From a checkpoint of a small image diffusion model.
Model: 8.25M parameters, 64-pixel images, arch dit, norm layernorm, activation geglu, num experts 8, patch size [8, 8], layers 16, width 128.
Rows from block 7, named by matrix and row number. Each number is 128 + 32 x the weight over its row's rms, rounded and kept within 0 to 255. All counts start at 0. Numbers have three digits each. After the name is the row's rms in percent of the matrix's.
# ada: adaLN modulation (shift, scale and gate of each sublayer stacked) (model.blocks.7.ada.weight, 768x256), inputs 156-207
ada.436 075:080125187172081104112102085098162155161122108103151081160116126169101092143062078113137168102108095082130103141118106061159133064175160101134110167122135160
ada.437 055:133135117119174140142129150114113130149061145174154140131118135072183126161088097091137132187144134190177148141043145119096157152107124144212112132142115156
ada.438 075:136130129133180154126144182115129110083083122142181139140105122111089096176071087142091122158116124163160105158073157090096162138109099138136104124102124090
ada.439 050:135137115122155125138138121109125155124177155105048122127128133152171135087127112194103099113131122143126076212164110115103129105111102092168151136122046114
ada.440 049:154136141121123175165152154215091134092154081147103116118133140145169135184108099144152170170072126121155140219088148108093156104112135140137080115090102135
ada.441 047:135142109136207132115164149153088123108154142137049118142150141110105128157114113039120171158114117165109201092059155134059148129123115117194103110139080235
ada.442 052:115132145137097129135195097089097131132126059143144127115097134082163156182124139123126151147070108088164063210123112114129127128128129139208114136077075151
ada.443 121:116128136129068115147134128118216108155117076091160170136149127194116152173159125124149156097100160096123106159066131163147205146156142145118098146160187160
ada.444 055:142122141111109143105125123137119117109118180169134113116099122099102126118097113096109155153143136131158163125096123105122102122130113064187071110075041123
ada.445 045:145133131134041124082207106152112107121159100159200136080130135109126150133152160105129168133096141088171144210119111135174098122136127166065065122096113101
ada.446 060:126143130132115141095075085159100172161189163142121119114131145108160148122135114100083157148109116089129138165151121126107094114112101050152176141079163156
ada.447 050:125133097131187079137189115122064135144177118145133141142154136073176135106124131131143102141138130178128209100163114133132118146111135228093157146148149133
ada.448 162:125170158128150137090149108130090113121144141162152143110081172094141159151078067183125149156134150165172139138149146041155133142138153173127126136142156125
ada.449 057:122140120135200141138065193129063138109132165151071124125144138079169130061126108101132124116196118166092146054177091118107112126115121118160192116114060076
ada.450 061:117118110132122106179100181131163133132092150086100149151180113146079133121171144112127088066121126092071159120132092176131148117151105101104138141119070126
ada.451 065:117133118126133124106133093152115119091093120173188142133130134088126130198111114091088172167049148154168126144062126124102147140121107151156118140109129110
ada.452 094:106153182159135144140140128145120137135153128143130084160085157127123101133036068156122119143132108151166126138152135019144105096153141141170134133124127133
ada.453 062:112103166148145128154098117113090123099128158126103110146114104093090111085141148109158102099181125151114180121189074131148089115143116102160137141130096131
ada.454 110:143157112094169137079171143137108083091112129178162156080085160079134165145144134134151145171110175168190130148086158136123118180101130189154084101145130088
ada.455 083:145132103117136121167101106119073143159195178106086132144145131140097137064154156186150063114182117146099180107245123146142097124122137169092172125149074114
ada.456 078:121133132129154092066178168092089117114128098134105143115134136043180145101134132053221185127142135133113158113078091149133114155143153154177136124202086124
ada.457 056:119121113140142073073112107114100140150102152130121149123175117078167130126142125037126191138150142134100191083055093164069144147130160108175129150185140213
ada.458 072:124140120114162157064120108156101129133130152192148110099103148048167138145089131077120178195145128158150135117082175100093091139095131139161102093119184173
ada.459 037:137138135155069100096063110113121125196162112134171129146134141113112135162119141097145189131124136123101133114160121113163128113140174144091188134130135173
ada.460 071:090143151140105086041127092069099132139123077115055130129097143087164124115091096080118150103128142110172160116114091100161109132139154145152105168178145144
ada.461 072:142130125123101182159120132141120101105143099133131116134099130134123104200073102136090117142100121156173118125083192089088177134100133149114065098115184153
ada.462 085:117124108144198117115101165097059136108089147141116157169160119054133125146114094057114141143139135161086187128078105145073175144133120129186122131161115144
ada.463 077:130138142103110126087168101126126136133120177152086115084113141114131134056152148079187180119165135103130194098148092135158044113138137068125139110127094118
ada.464 094:104131125145162097099161140099134122147120095129155156140155128074209137188113098060125178147119151166135139135043114131095184145135148176168139149172202152
ada.465 052:112126098127125083133108095079090145117074178097091161130175121095127148123159131065146120119136123118082145071107084183120157124152173135104150164168137191
ada.466 058:117133101130150144078087090106113141103074101148157133090146136089163141185129135046079191146108122132100115055043145140088119148097119122082106116123164099
ada.467 057:124131126144118103077151115104130139143095131160158141084151134091197151127155147062152199147140139104128132130043088162145110134147140120123108143138122152
ada.468 064:172132065090186157174147160192082123125147156144126173125161123121151146154154131128118100166105144148114139123104152169070171153091088115132154095132099086
ada.469 064:096132140125118167080091153131147138133076131121151133084130132128090136189136140067117229148104144096111112080078133129098108128119132066149139147135192184
ada.470 066:124128125130171137147107226154103105131159108137081116167120125128214104166082093089170102135152132163154137123074141094063153145107136195216083091169152099
ada.471 049:125132118117150119082141119105141142171118142146218150127139134084075146145136150109108152135077137146135160135100102152138116128126163129082142170167188157
ada.472 054:102110144162136124146019095133114140163134192098163126176170105128089105159131109048119126090165103133075131071111132151123159105152106122109173153140141170
ada.473 090:122116111128119106105122117093170141141078156105155165139174109126136135164128112067109159134093134115085095144058116170098187119148130055162141168135152139
ada.474 079:138114082106154117110162161109149110106113105145164171104154111117124149169176154083136142142096153143117118140042134208081168163116110130165102127125161129
ada.475 049:128120183154108116164211120128151127125126021114124120145114123133173132198110093148182168107080135124140119209085108097158172110149183158095101162118191154
ada.476 071:131091130148122137172121153178137123144218096116125104149171091169124107117160188122183103106142098112064139173140122175138110107138106157125115103137090152
ada.477 077:129126116127115121142105133119175138132101122086138152156157123155093131184132118076089139116057123099100121147035127154079198130129104079149134156098110169
ada.478 093:131140152144147169193073135143130144119149147139133100159108139152115099120062082199128074128165108168142096103210161047118112097126089155129149121085093083
ada.479 071:134136149138093149104134117097116118151162124130142110090134141123120144175117123055159213147060126090144170132056145117109129124130154091159090110079140181
ada.480 072:142113109129091139121079143138141121136104145119150125131158113142118107160147164057141155113100103090089136082021140165089137122116124083122089115119124188
ada.481 091:076110178173076075093119116104131154134110099092070117148137109126134103085115101079129164056154121081115150079131053112186119095184131087128140193150124116
ada.482 094:150142136128167172170125135161112122102158116142153100153098144128115101164063093180084083164099116166167111145121173061096137120096101149128105110089148124
ada.483 063:143128125140145153174045115121165148145109139076127123181124125185084110164093104181041095116100102144119079126138165106086176109105126113148137130139105149
ada.484 060:105136136147155149077107107085138132113104156132126141112173133103102137144142134039123166118116122110047121119079128156117127119142134081132125141141115142
ada.485 058:131137143117170181118155128157109126090140114185154112130093139126134118187059080134154136176098127154177123172062192080109164127112114161093099113096161135
ada.486 072:119129152150080104148110149115148102117081112109150154147129127165053129157117091117096075108092137118121103116064138126123201142142145156091097117130116129
ada.487 049:117150104109141122092132107103086142120167181185091119119137150082134136059140134092152128147157117163132208135111154165134082117132141139149109129126105151
ada.488 119:110123135132096103053137123117107118128141146138106155095142122082142154111177148021162187105147151106096197093090084178156116144155163112151106138164127171
ada.489 051:136132138143141171151163186191126117128184041138177124143136134125167130215111117129135154162091128155131117190057135117074151150110122176124098111158153122
ada.490 068:114137163135122105077124096111157107139143134140136125115103138119143122142095104069180174146124143158172173117087138114168131127152187161145112148152155136
ada.491 120:097123130147148107099115140093158132124086124129155163133156120095121135178131114034132197130121139127093123120039111156082175148142104108181126140152158167
ada.492 064:131129151130151180127082112133038133141157184160117099107092133078152134086154153128147079121199123154126162105216130120148065129111144158130139113103083113
ada.493 058:099136156153166117083140160098070118145149089120076128104128135075190142124134125016174207129142146137113148116066066139142121145133181141137128141186142131
ada.494 072:123139140131179169077150151124108124111123137187165122099108144057124142149121131041155171181125142155148125113056159119094106141100114129131086114110128155
ada.495 059:111106103117097074137149100105190127133141112089131126140163103220174103135139153134138106107119122078116045182092107168125143123124114134145123127202183099
ada.496 054:110124116149129076106174112095081146154116062139115156133167125073169151138167159080152149114119136135090200140115097175148127139145165175092134173133095183
ada.497 047:123132135114139139158092139173119141121129155103141120121155131119099126126118113025102172120128132111069175121108102114088109106115116081163195125069133131
ada.498 054:146128110119102083099079080104122132129121142123080145114158128161115150105164148083175148095200142132100201026131118167129118127143134146123100113119076170
ada.499 072:157130083107171139161143143167063141100174154104078124123142130134118132086155153183125037119164113112107161140227119142124098132091103120100181110078076103
ada.500 064:144151154138116175126126105147134106116128139208148088118082157113139113125071094117190136173170113170161150146109198065117103116129114135126077078114133109
ada.501 056:108130120130226159125076136120116156143062193139177137152146124095164126165092089069069163159121121181090093145088152122054132126115109073186178132102125139
ada.502 047:162137082120106130123136077158170123136126136133167157135161135159074149216138135148108170127081109091107129115060169165099154127114130113082109124119118187
ada.503 064:134132135121069142133165084139136104099162161142092110123125133166056115084141140074108123094126128084099176063098130134128092115138103118147072063135078125
ada.504 057:128137133123181133129138153099118119126123110146202121152088141120089127185094115140135126166071130169172085201050173110100140140104133179134079123137174136
ada.505 062:136143105133190140075100142120117127125099188171153134121146138104151120127125114081165133148183120178106203069087151139099109133124102165133112118145048132
ada.506 180:099088139155091097162106129103178143144115101070093114170173084168116091128142144071122111075107108076090109125088089170120162102154117099127128154140105152
ada.507 058:130138138120094177166132126176162125108163151119123109122090142195109122158096115202077094148126118131181045155144184083115132118113115142084119110075134129
ada.508 072:117100143159126122170056123150156139161147099113135106137185101104172116138146142093182176109150094087061116130124110160130138103132122120103158141102154157
ada.509 069:120130108117122132138119143159094134134128034126088116132110134116180122174087114156105140141145127139172106122117151102100162138096116200138118136164188133
ada.510 055:158171105123168145102158144130080125118206117160149146132123171127118146181103090183123128167116128183138168156134168094104132149112129205125091103162177131
ada.511 043:135124143126089113051173086131123105088131108161072119069102126112139128151113126137099165166089131122175149155075104117140111131120136109103071131064091113
ada.512 177:135141117117116143101133164144144108120094079162118162104141140104171153159156115022164172141111162118122158094015130169105141160115134098168074108128129124
ada.513 138:147138113105098128119165157182142088121125120150157195092130134125129172176167124078114162147057182115143151112028138171115189175121121075171073123091153131
ada.514 142:128143101125154142132157125138144108121127106140162176106138138123127164229127082091132166166067162125143089177053150145080218156107114125151100126112162137
ada.515 137:138146099103162144130158160124153114126070116136173168118146140114093153177131100130118137156065146124147094154024155156106205149108117112149104110107101101
ada.516 116:143145096111169155153139130155122123139133115160188170113128138117144149207105061151163165170082152155145083189093158125075210148114118143150144136128147126
ada.517 202:118130157147075106124190118116172098127131087117138171130123125172105147195142088124135154113070167101156135171063139145164244142164172153111069153162157160
ada.518 186:119127129131116128125148127118195113136123109119191173143125121175121135211123077146119160132070152119153080185053158134115250140129126130120102133120201116
ada.519 160:131131088099139145109126131142142099077124119142195192107126124131109152225139097147099149166075155137147108146062181147081224154107092103114086119090169115
ada.520 178:149140123120146137136148128130151108112132130125164180127117133152118151217118071179119115152094159138159115143104166120117248154123126140130133136132162135
ada.521 108:130116113116081127115131170150147123119112104144087122118144119119177123094186150044195139110153128115106149127105092193141111128123140115160112107140096138
ada.522 121:114137145133109118088160129135165119152151081129153156125141133146141141215123068103197196127094144111152153174048127148149209125153179148128086145166175140
ada.523 123:150149106098148149096177156134116098119122101178167198075098143117160178181125095126139161173132172152179111148062143149113201172107127144144105111109152112
ada.524 105:153143090101160161134126146156165119123143129157176172103132138137113157190129101139132164174098156124150122169088153142092183146106112069152115115106134097
ada.525 148:128131126120128113105153112110143092121137082133146190111117122136127149211118084111131164140072186120181135141034129149133241159133150152108093132143145123
ada.526 112:123144117114147116114151168131125103136082109144075179107141138102184169134155105043200169147112182125134161098060111166115176173126159118182087117167111128
ada.527 163:125134130125115122112175144123142090121080082129163188112120127109137151212119072108114150141077169135165094136042129138119228150134121111140096148128155127
ada.528 132:143140123122112124136157148130149108138133066136154200112140132143169164203141084114145166147116185122172123149060132160132233164127135145136105145135185132
ada.529 137:110161117112151142079132102094118099101100118150186174098099158108105163210108079113114170161088161138175094173052160121108212149122129143091101146113166134
ada.530 139:146143097105163146137145137092145123113093101139164163105131137130121141211098068161111106161062144146162097151055139125082209144107106130143112122108134108
ada.531 099:132155137128087117128145088120125089155156081129136183119109148131094168211127060103114179130084178133147111122056146132147237154135135117171115160149129132
ada.532 099:147158103104156160155144128163165118121125134152163185119141153134113165191133070140112130160058171128153102142060154139085228160106099088169094109101114119
ada.533 118:136150106105163153108127147131144124126070126144184173102122145144116158209130083116141156154088149123140078169045155150086218147112116138135114124125155133
ada.534 167:106129140132109109093157080108156106127132059124131161127120123131114133223120066126121174117067145103160096151043128137139237129143147156067095148131159115
ada.535 152:151146109112137136115203157155150111140144094152169182114131142147152158205138099116177180170076166131157126197046157150100206166109187139168098121140154149
ada.536 126:084084144171113090109104106112161168153124106093120077160165084119139081107101158071142161091123080087089082139140084142129085078160116091133160162148143139
ada.537 155:107105124145161134127109151119110160137120173129126074153147107092130083059118155116140103127182086156100139123181109110119048090129100092179168129141115127
ada.538 117:128142141137083107170201106120153098137125068135156168122123136146120152188131057118146184124068161109146125186025124136139229147140141123134089129128155160
ada.539 109:155139108082111117134191148167142090104140102148133191104123135154152170195136102146138139150076187134160123141064139158126205166129146136137101123120148102
ada.540 139:131138121117105113112181117150161101135132083128172186123130130163120151217123070116145172145056160101157119179028144141116223142135153142108080136134144131
ada.541 127:102084128149119108134122123115095156153128129106095079148152085130139083058143201105151109090174092111095125128201097176144045091127122110126159130147099117
ada.542 154:137147128128156149122124158146146111125089089111187171135126139160125139222107065147125139148089154141157092169059150122109233143127123150098112141149178105
ada.543 174:123139106117139144142140124142177132134117121119193174139134131168097144223116079154091133143071143111142054152061175133089245137115103112087130147136182115
ada.544 131:152142114106139147148182140152180105116124101144178175124127138178117148190126092173134119154073154139156103161061156132115217145118120110139103122111132115
ada.545 183:135139124124138141145165129158155125138153110144204169130125134154142145237119073152137162151098153145158131183084156134113241145130126148133115141129184147
ada.546 143:105122134140076098090144130119172124139100056133124134124153120128132129159140094043160225118075130111126111133010112176137181123148170103116101144129173153