Weights of a small image diffusion model: trained on aerial photos of the United States (SatlasPretrain).
Rows from block 11 of a small image diffusion model, named by matrix and row number. Rows with one number within an expert belong to one neuron, the router's apart. Each number is 500 + 25 x the weight over its row's rms, rounded and kept within 0 to 999. All counts start at 0. Numbers have three digits each.
Before each expert's rows are labels from the 100 images, of 14976 (inputs lightly noised), where the router gives the expert most weight on average: "strongest on" is what is common among them. Only what is clearly more common there than usual is listed. The data: aerial photos of the United States (SatlasPretrain).
# router: router (model.blocks.11.mlp.router.weight, 8x128), inputs 0-63
# gate: expert gate (model.blocks.11.mlp.gate, 8x128x128), inputs 0-63
# up: expert up (model.blocks.11.mlp.up, 8x128x128), inputs 0-63
# down: expert down (model.blocks.11.mlp.down, 8x128x128, transposed), outputs 0-63

# expert 2
strongest on: crop field
router.2:463500511516511499486500482484495497527495465507511499509505477477510504495504514493467496474468483490468501490500461546532513493456487510504478512647517507470509475491480496517512479497508508
gate.0:488492494513505462525485502421568497523516486501558507481431512509555479492461477518505479508512495497531503495520470485508571507489494459478492501504460482499509518552469544492513502492505485
up.0:517487529514497477470510499494466496469503539460446504523553517490481527489512514442518528511500520502494480492484510504492520456510478526514499479501546508492493497497577471466527496491474503
down.0:520514492470536487507500502584530478494495513504477532485523506480522526458480505509514417502498498526511509498521554464483430496479478479510488477508502487505497500525510495492487498495490504
gate.1:507514488530513491515461495471522499520493498498532497458480519485534498502517475502502425552499495450487540520540526477491507507504476420503473474514483534522457500540466521492492487445495487
up.1:495484503511527480504482510508490487513519481498461529558515541456521511519555497435533541530509492486514496453486487525499504468482458482451501461458497488453505493486553491470504508519495473
down.1:481526515493492507474481553562565545449500515481483514520542512518538496489477524537493429508485484510465522511520496513497470493467472497508491488566483525522520525508506470539525510483478487
gate.2:524504495489485508523498524479540499490525509509526536469478492528475507475440531528490483474505502479504486508507522468485528520474541476502509487476479427527508519524501547504501511467489514
up.2:506521523488526531474526469503503547539531503510504505557538520482487579506487511477498509495509504472501514500471488536487530483491469477543487523482516505465507491478500505491457532524497518
down.2:506499452541466518483485516532481464518496504493465498509543521506472494507549504527501503504509534483499484499489530515460486505461502525504520492578497490480491437496486499512519526536522512
gate.3:525509485508516477477480518495460495517511496492481515535519502495461531464550518449529516527499502472549485465502507510485506484496488503514488500466503475476479505496511491495476495505533516
up.3:532511502495484503540518503506472526466489525527514496471498498512491460507553465516486462500496514508479490523520561479436505504511539492501491485515515514539508510505514517509524487487459461
down.3:521534492500501499491489516507515473500509482496504495492504479533524533480392498529502500528506509525478495501502511544490470460499514510477510500487493509526518518514505477528535483487492500
gate.4:506501520527495494500492484529521485514520516523482494524513528515504499518472487545531467486519489493542488520495549482517485458505519488511527473473539504494530506535479490480487512466516476
up.4:482492485476513513479480513537506494494519512535507462494503495533490478460492525490511500504508514501563525473515454471485421510514518476504441513513496533518508523489501488501539489531512497
down.4:480497514520518540457494494453497496519533506481513524523504524515441491551494502510506533493502518478527473507504463520525531499521479532499479492497504547490456531510503492472493498481509480
gate.5:531469465484459498500479548483480455496491518475485529527550521492482556511508495522504504506510516522555499480459518485497495505480545497480530518467509511459451500503523482487444490509490472
up.5:517512499502547493492492513505487493507495514504485494493478507492482512502537523479518470529497484480467485497522546519484497513563477474500495470487534533504485513501500454504487503478499491
down.5:507511504467518506519490510494522500485516544514501511496517487495547500475445509512491441497510504528469503510514471495496563476551504532509506499477507500504533521512477497502526488497519514
gate.6:492494484482493515487471520507473476485501496529492522483483506503496449517550479541486491491480522493523491507545508462447504542511498450504488479542473502522516477532466511533516482473502482
up.6:466497505514515544475489488520481513540509488550517495498513482473485516456547490520460500494473488465538504501551499540516470496490484504507477517507534528466499488486461512511522499485517523
down.6:491499498510506506487487507473502495517491467487493492508482511495503489477600501526511544484465495512505479501480521509505513518480505523510484494605480537524492495514502484513491514519508474
gate.7:520490469474466489540507557483492475469523541478460507485473515507479498525479467520498503531531513490455509501490509458459481499535522499493473490476498509535456510494488482472504465484462506
up.7:493478523444493505505515494479540498512537503499531502486478501524498463466440475519505494475518493511548520490522486495497475493483508457474495489485536477482517532520532546510520510526546494
down.7:507504485525496521535491506504496457520520488509534487494490499502521495507507501514493497528487552517508481517484480480454506535472491533538452522532498511476496533480469510512480491473491525
gate.8:476514479503499518499499509498502473501503501486467492516517477515501513490519483523480492504499471481566514476506476492475489520501502497501544513503436496497449501502466503496551480491457506
up.8:491514521495510518487521447544508546510504499545546485513515468502491511470500518540457529485454523506491509520519537517508479511491501502541501531521544532504528487500493523547504520515504530
down.8:483520477486522517507513514506505478507489492505518503484501500492538512478526505525478489514478525519467496488511462467425501515507520500509523475527544489492508520516501510494484473493530518

# expert 6
strongest on: crop field
router.6:546479498470475479500491537475512504455511525477491504482484545518505485502466483497528492495524524509524474507493494436477500498558517499477510487601506481533503533512515506485471510503500486
gate.0:472514508509501523489493513506519503523536497507515477504539466513488496499517498514462471484492500553494506515506534497499532484485500499556481573427527478503509484489475518509456498513514530
up.0:473489502508503492543508532482477498508511488478483482529503489466490503386491522501497503479514501468497461492491495473461516496513537533494480493493538494472498519547481527485491484503470498
down.0:446512501501509489530516496524481475514499478514494520465516513472485519603486528487513474499515546474483521512493529531466489471477468480484467488481520517455515528460481485480547482476518467
gate.1:491479543498504519506490472512518529515489460525481529536533478507545513516526533468504460534477519495502536498478493491525514471508511525483479536520516535482506480475517515501515514508520536
up.1:507500480492494517496539494481502477505502481518504523553494456505476539497462559489524560495505486532522503518492489526489467490477526518501507527506487478481510496478486494494472506552505508
down.1:494504492489502482485478479475509533491504552541487515510504474488509484483505477460518440506502506476470496500499474518500469507471534527499464505477501512487519497482481459516471517495464518
gate.2:528515502498508481528489530450506490512519516481537517475463524511538479506461489543497500465489506495460499515480450513532553487479502489477495481547512489483509512504500512485473506485509511
up.2:552496495482462524536500509476502516470497511516549499472499530549503501494509501573499471481501517514509502518515513454497520511534544471486483516572485475531506507542512508528497506489494496
down.2:537493517521449491537531495472482501449495501500507480500481475518475512511448504518474502500510465501528516484493484578527513485529464492504508521474506512557504505465490518499453529483485483
gate.3:475515496513466484504509520529524471535468487528527494477466482503508512618512483523468463494517485522543504509515525523507484509481523474499522474502468532504502496491502514487488476517514490
up.3:474472490509524464502498540497505493525504491429469504508461529493544483548454483478526535521530480507544522492509491517508518504506507515483541507540455471502475507507545505506483504497483494
down.3:488499475512510507489493507506507509513507494486503507491500504505498508591500512503494509502492526488484487489490509492461542512521497515499509512509570608484491504501495487510500518514515509
gate.4:510551511497508521510534483529480523486490460564491492490513423509495491478528524516456500482513511532544518532554510472502501503506517490516498508522484510511501528503469520486460527453508518
up.4:483491547520486499491506431484504505500478501530500542536540526501499498498473513495526530525499516484464478477474500526482531495465496497521493502495518510497475492490512491477610537484471529
down.4:508493472464486493522498570531509479455454510482489450475485509518516542531491475503500535525471481514501543494526547530467534474526470478508497512514516512557501483541488480506531484494455487
gate.5:458510489499518511514471512517487465524518481483503461483503480465501473496455513485464545453492450498498524495518471513504489497505490493503543496487503554491469453470488498471498479519515533
up.5:498500448489487524477506544501472493476484491548472537527509491515476526480515497492441454529491522519502503521535502489474441525503512487508485487498500550510501477516486493505515517479489516
down.5:538503499470525496479504507488475486523484516509488484501495518484484528486498476493491536484463516469511499514476496469469483491530517499503496516551485442474508523512506518537490490509469485
gate.6:514482465512519494471512495531482502471504485489502500502532481517477500527525510522498550457501469511486511505482478490479495471504528520507510532519471459497511492498523513494506463508520535
up.6:551514494518486467470481546520503540488515523512504491520463477531503489463555494503508499503510508474520524486451484524548534528510499458492496464470511519502498535522516479509447468482522495
down.6:485511513526476497510512504547466511474510468501497482513468503484479507503491484524495531494504462475492517531549501486469426486464478473505517522468501509480508496514505532499471501509529477
gate.7:490506466511487490527452527496532477550521480501499490529519516517525506500479537490504504516486490492524533457539508541511512546479485478490499488479493480469477477463456493529475517524513518
up.7:502482488494548500532516473480486526493534536490489508539496529499535494497517458485526504469524488480467466541479459527551533486477477533480480500489507484480496499550500534485514479467491495
down.7:507509511500541468520498500481528504517508533492490502509497487480511510525527493503520468474521514498537503518479495468514520493493535494496506528463495545490509505480516496496477488519531514
gate.8:524502471545513528504468527502485480525459499529465500552539488473485500493534532482497529503467465482460522482523503524499513538434478478499472519481491508451490495498476460497518475486476529
up.8:494481490524517512506501476513503482524464515516508525529520482478483507471509517508477482510454482489474536471526500507452465530513517459496438512540509528471485506501477465502493509493503524
down.8:504465509502488507523513523521494511488509521488525485496504510510483492513475495523492546508481471496507488520514507550476484480561484487487492495499462498527481521498504474499552503488470520

# expert 5
strongest on: building
router.5:551493517525508495505513532516491490489484509482470505534534528487486526499509517463538527520521507492488499485499511530480504507527509531500523517380515491492503517519523499496562505514478503
gate.0:511509480494504544496489499482495495496475508464479512512509508472507524496536492500523520504512464496482515485498501513498479490508488515474496503420499495462518449491495526495561490506505505
up.0:488459523477439521506530539498509516502485491461517526474514518498475472502491476512496504520496491556512471551460492516523493503474473511501527483500540500515496492509499503507494519551487491
down.0:515512503516516494522482463506505505473534505493499484459450507521514519500484544532502500535511450498480484522524465544535486521423483484466469511499506497475488500504491498473506488470467508
gate.1:515502473469500493498539533476505474529493518490467509493518511485496535490558537457512496518485502522484510490491519531466478506488495494478498454447508498458532512498471492458571483501472453
up.1:434534465499562483535479559509508514482502533491508509501513482497503494498509500459486496484483500474482482510474506507471502474506530506521484515496497503489496509455511530503498529494509529
down.1:494487520485517533417446490520504509529528481481462513462502503449470521495490466536513517485492500537525472493493511493460497501496504484500505515490527493560480560507528479470492491510508491
gate.2:509505498489501501498510520504479498512474533483492494519528522504509494492526487483510504533511494507496500499502512523506500516505497501490489479429508490475507489499520513519547485489490499
up.2:512489502506496493523528513479516478499530494512520535462439552518508530499504456510499499511545532542523531499510484524506512494548512515521522474502483496498460494524540466491480552486503439
down.2:505480483502463475491497468538472508483479493524498473471518520505446473498510524513495515485449535457463470502511481555545527507523508495501498478506527517479474503497520555508543483469476554
gate.3:492529504483504521494492526499489498518502498495498498512506532483513516498554507492520505503493464499500531488489499529510485511491491489478500491414499494462475495487491505480575493480493520
up.3:504483492460506479503517486517515466503494518439532520493496471519508555505504485541501499484474512521519442491478498498497512498514510476461490502497553504514532458469571515481509455496495541
down.3:554481484510501513482499502465541519488473473468530483500507453465524461500490490472489502523505532484506490466522502503504497497513517500510532483496478506489529514488515537498494481471492486
gate.4:564509516530497525567503523491498483511487505473498501505498464514474492497491508491491503434514502511526489532498474498496494494477499484467503503496503502466507473476485458505490488489495513
up.4:533494511498458471553524500488504502484510489501497479498481476543473507501472509513487478412489506513511514531495498455505499484504519471494485511572483511514484511479521468512445487476504484
down.4:472539511511480432532450526479508557494526470515487509478490501502483543508506455490486505533427500478532493483517534501502493496513459492476508499496483516509546504522435521492489514552491502
gate.5:503549487497536533540555461481508499513482464444489492564483529501525482498486524471482503499483525505484475494465484506509507484477491496527478471497506496514492444492469448502508483469530520
up.5:516477498516473493464459548519482488501477514505488495475508482465492493505521481476525502526501467487481509504529502510477474507524494503472509495442502502453490504494514516478522499515454467
down.5:521484498511519503503472511468517482468498479448512485500496551467549477500487476535517501442469554520513491502547516525515529463478513492467492493509485482506484504513507547505505514514503464
gate.6:529492484561523466504480502519511509525503528504488492524487496486525516519503468468543503529503477455490505502524493556528477525482502500515539501412518514467473489489494508501563483508505519
up.6:479517556480512461494488547493465478479472539545531479488517529487523504504507513421479502478504509506499492519513515506513492455482492544454516546500508493474497509518450466491512493504542500
down.6:472509510487471460485494514530552509452456533440513505509495483541496512496492555477523498545502510493505481488479519472512494519503518496462508514512463509505494512506522477491485476504458541
gate.7:515501457522493510496499516521554513485510531474490526529468501487520474493512477461487502534488496514512453477507493505464489525473469467501504475502519506515505533539485523492498444553444484
up.7:491465492498513514488509502514482480494499490440493465513514542488445516494454539494505488500489501539492452489524501468478515489510494506515490513563512509512527476512482509513435500513513498
down.7:489484464530486491485499506541500489514477482511511520499511497481527532501510582514472501493489480502503502515498521498532485548528448480512534491452507501476482494498520500521489542514455495
gate.8:563469511483515509500473481540501489478456518528513540530503528518466463499491480490511509506497525543512480519500501470511519504517534536502471528510485519490571503475533496498509452530472470
up.8:563464501496524516510467497528524501510466516507516518514508491501477505475517503501506497518500531524483491521512498481514524517484528527475490495477492494486563494471559487514537467540461477
down.8:565477512509522525489469492450497484482466503485497468461487488507531480498477483493489481510489468535475521510509500533534550491513463475491474482563527490485460515516472479513522472463522481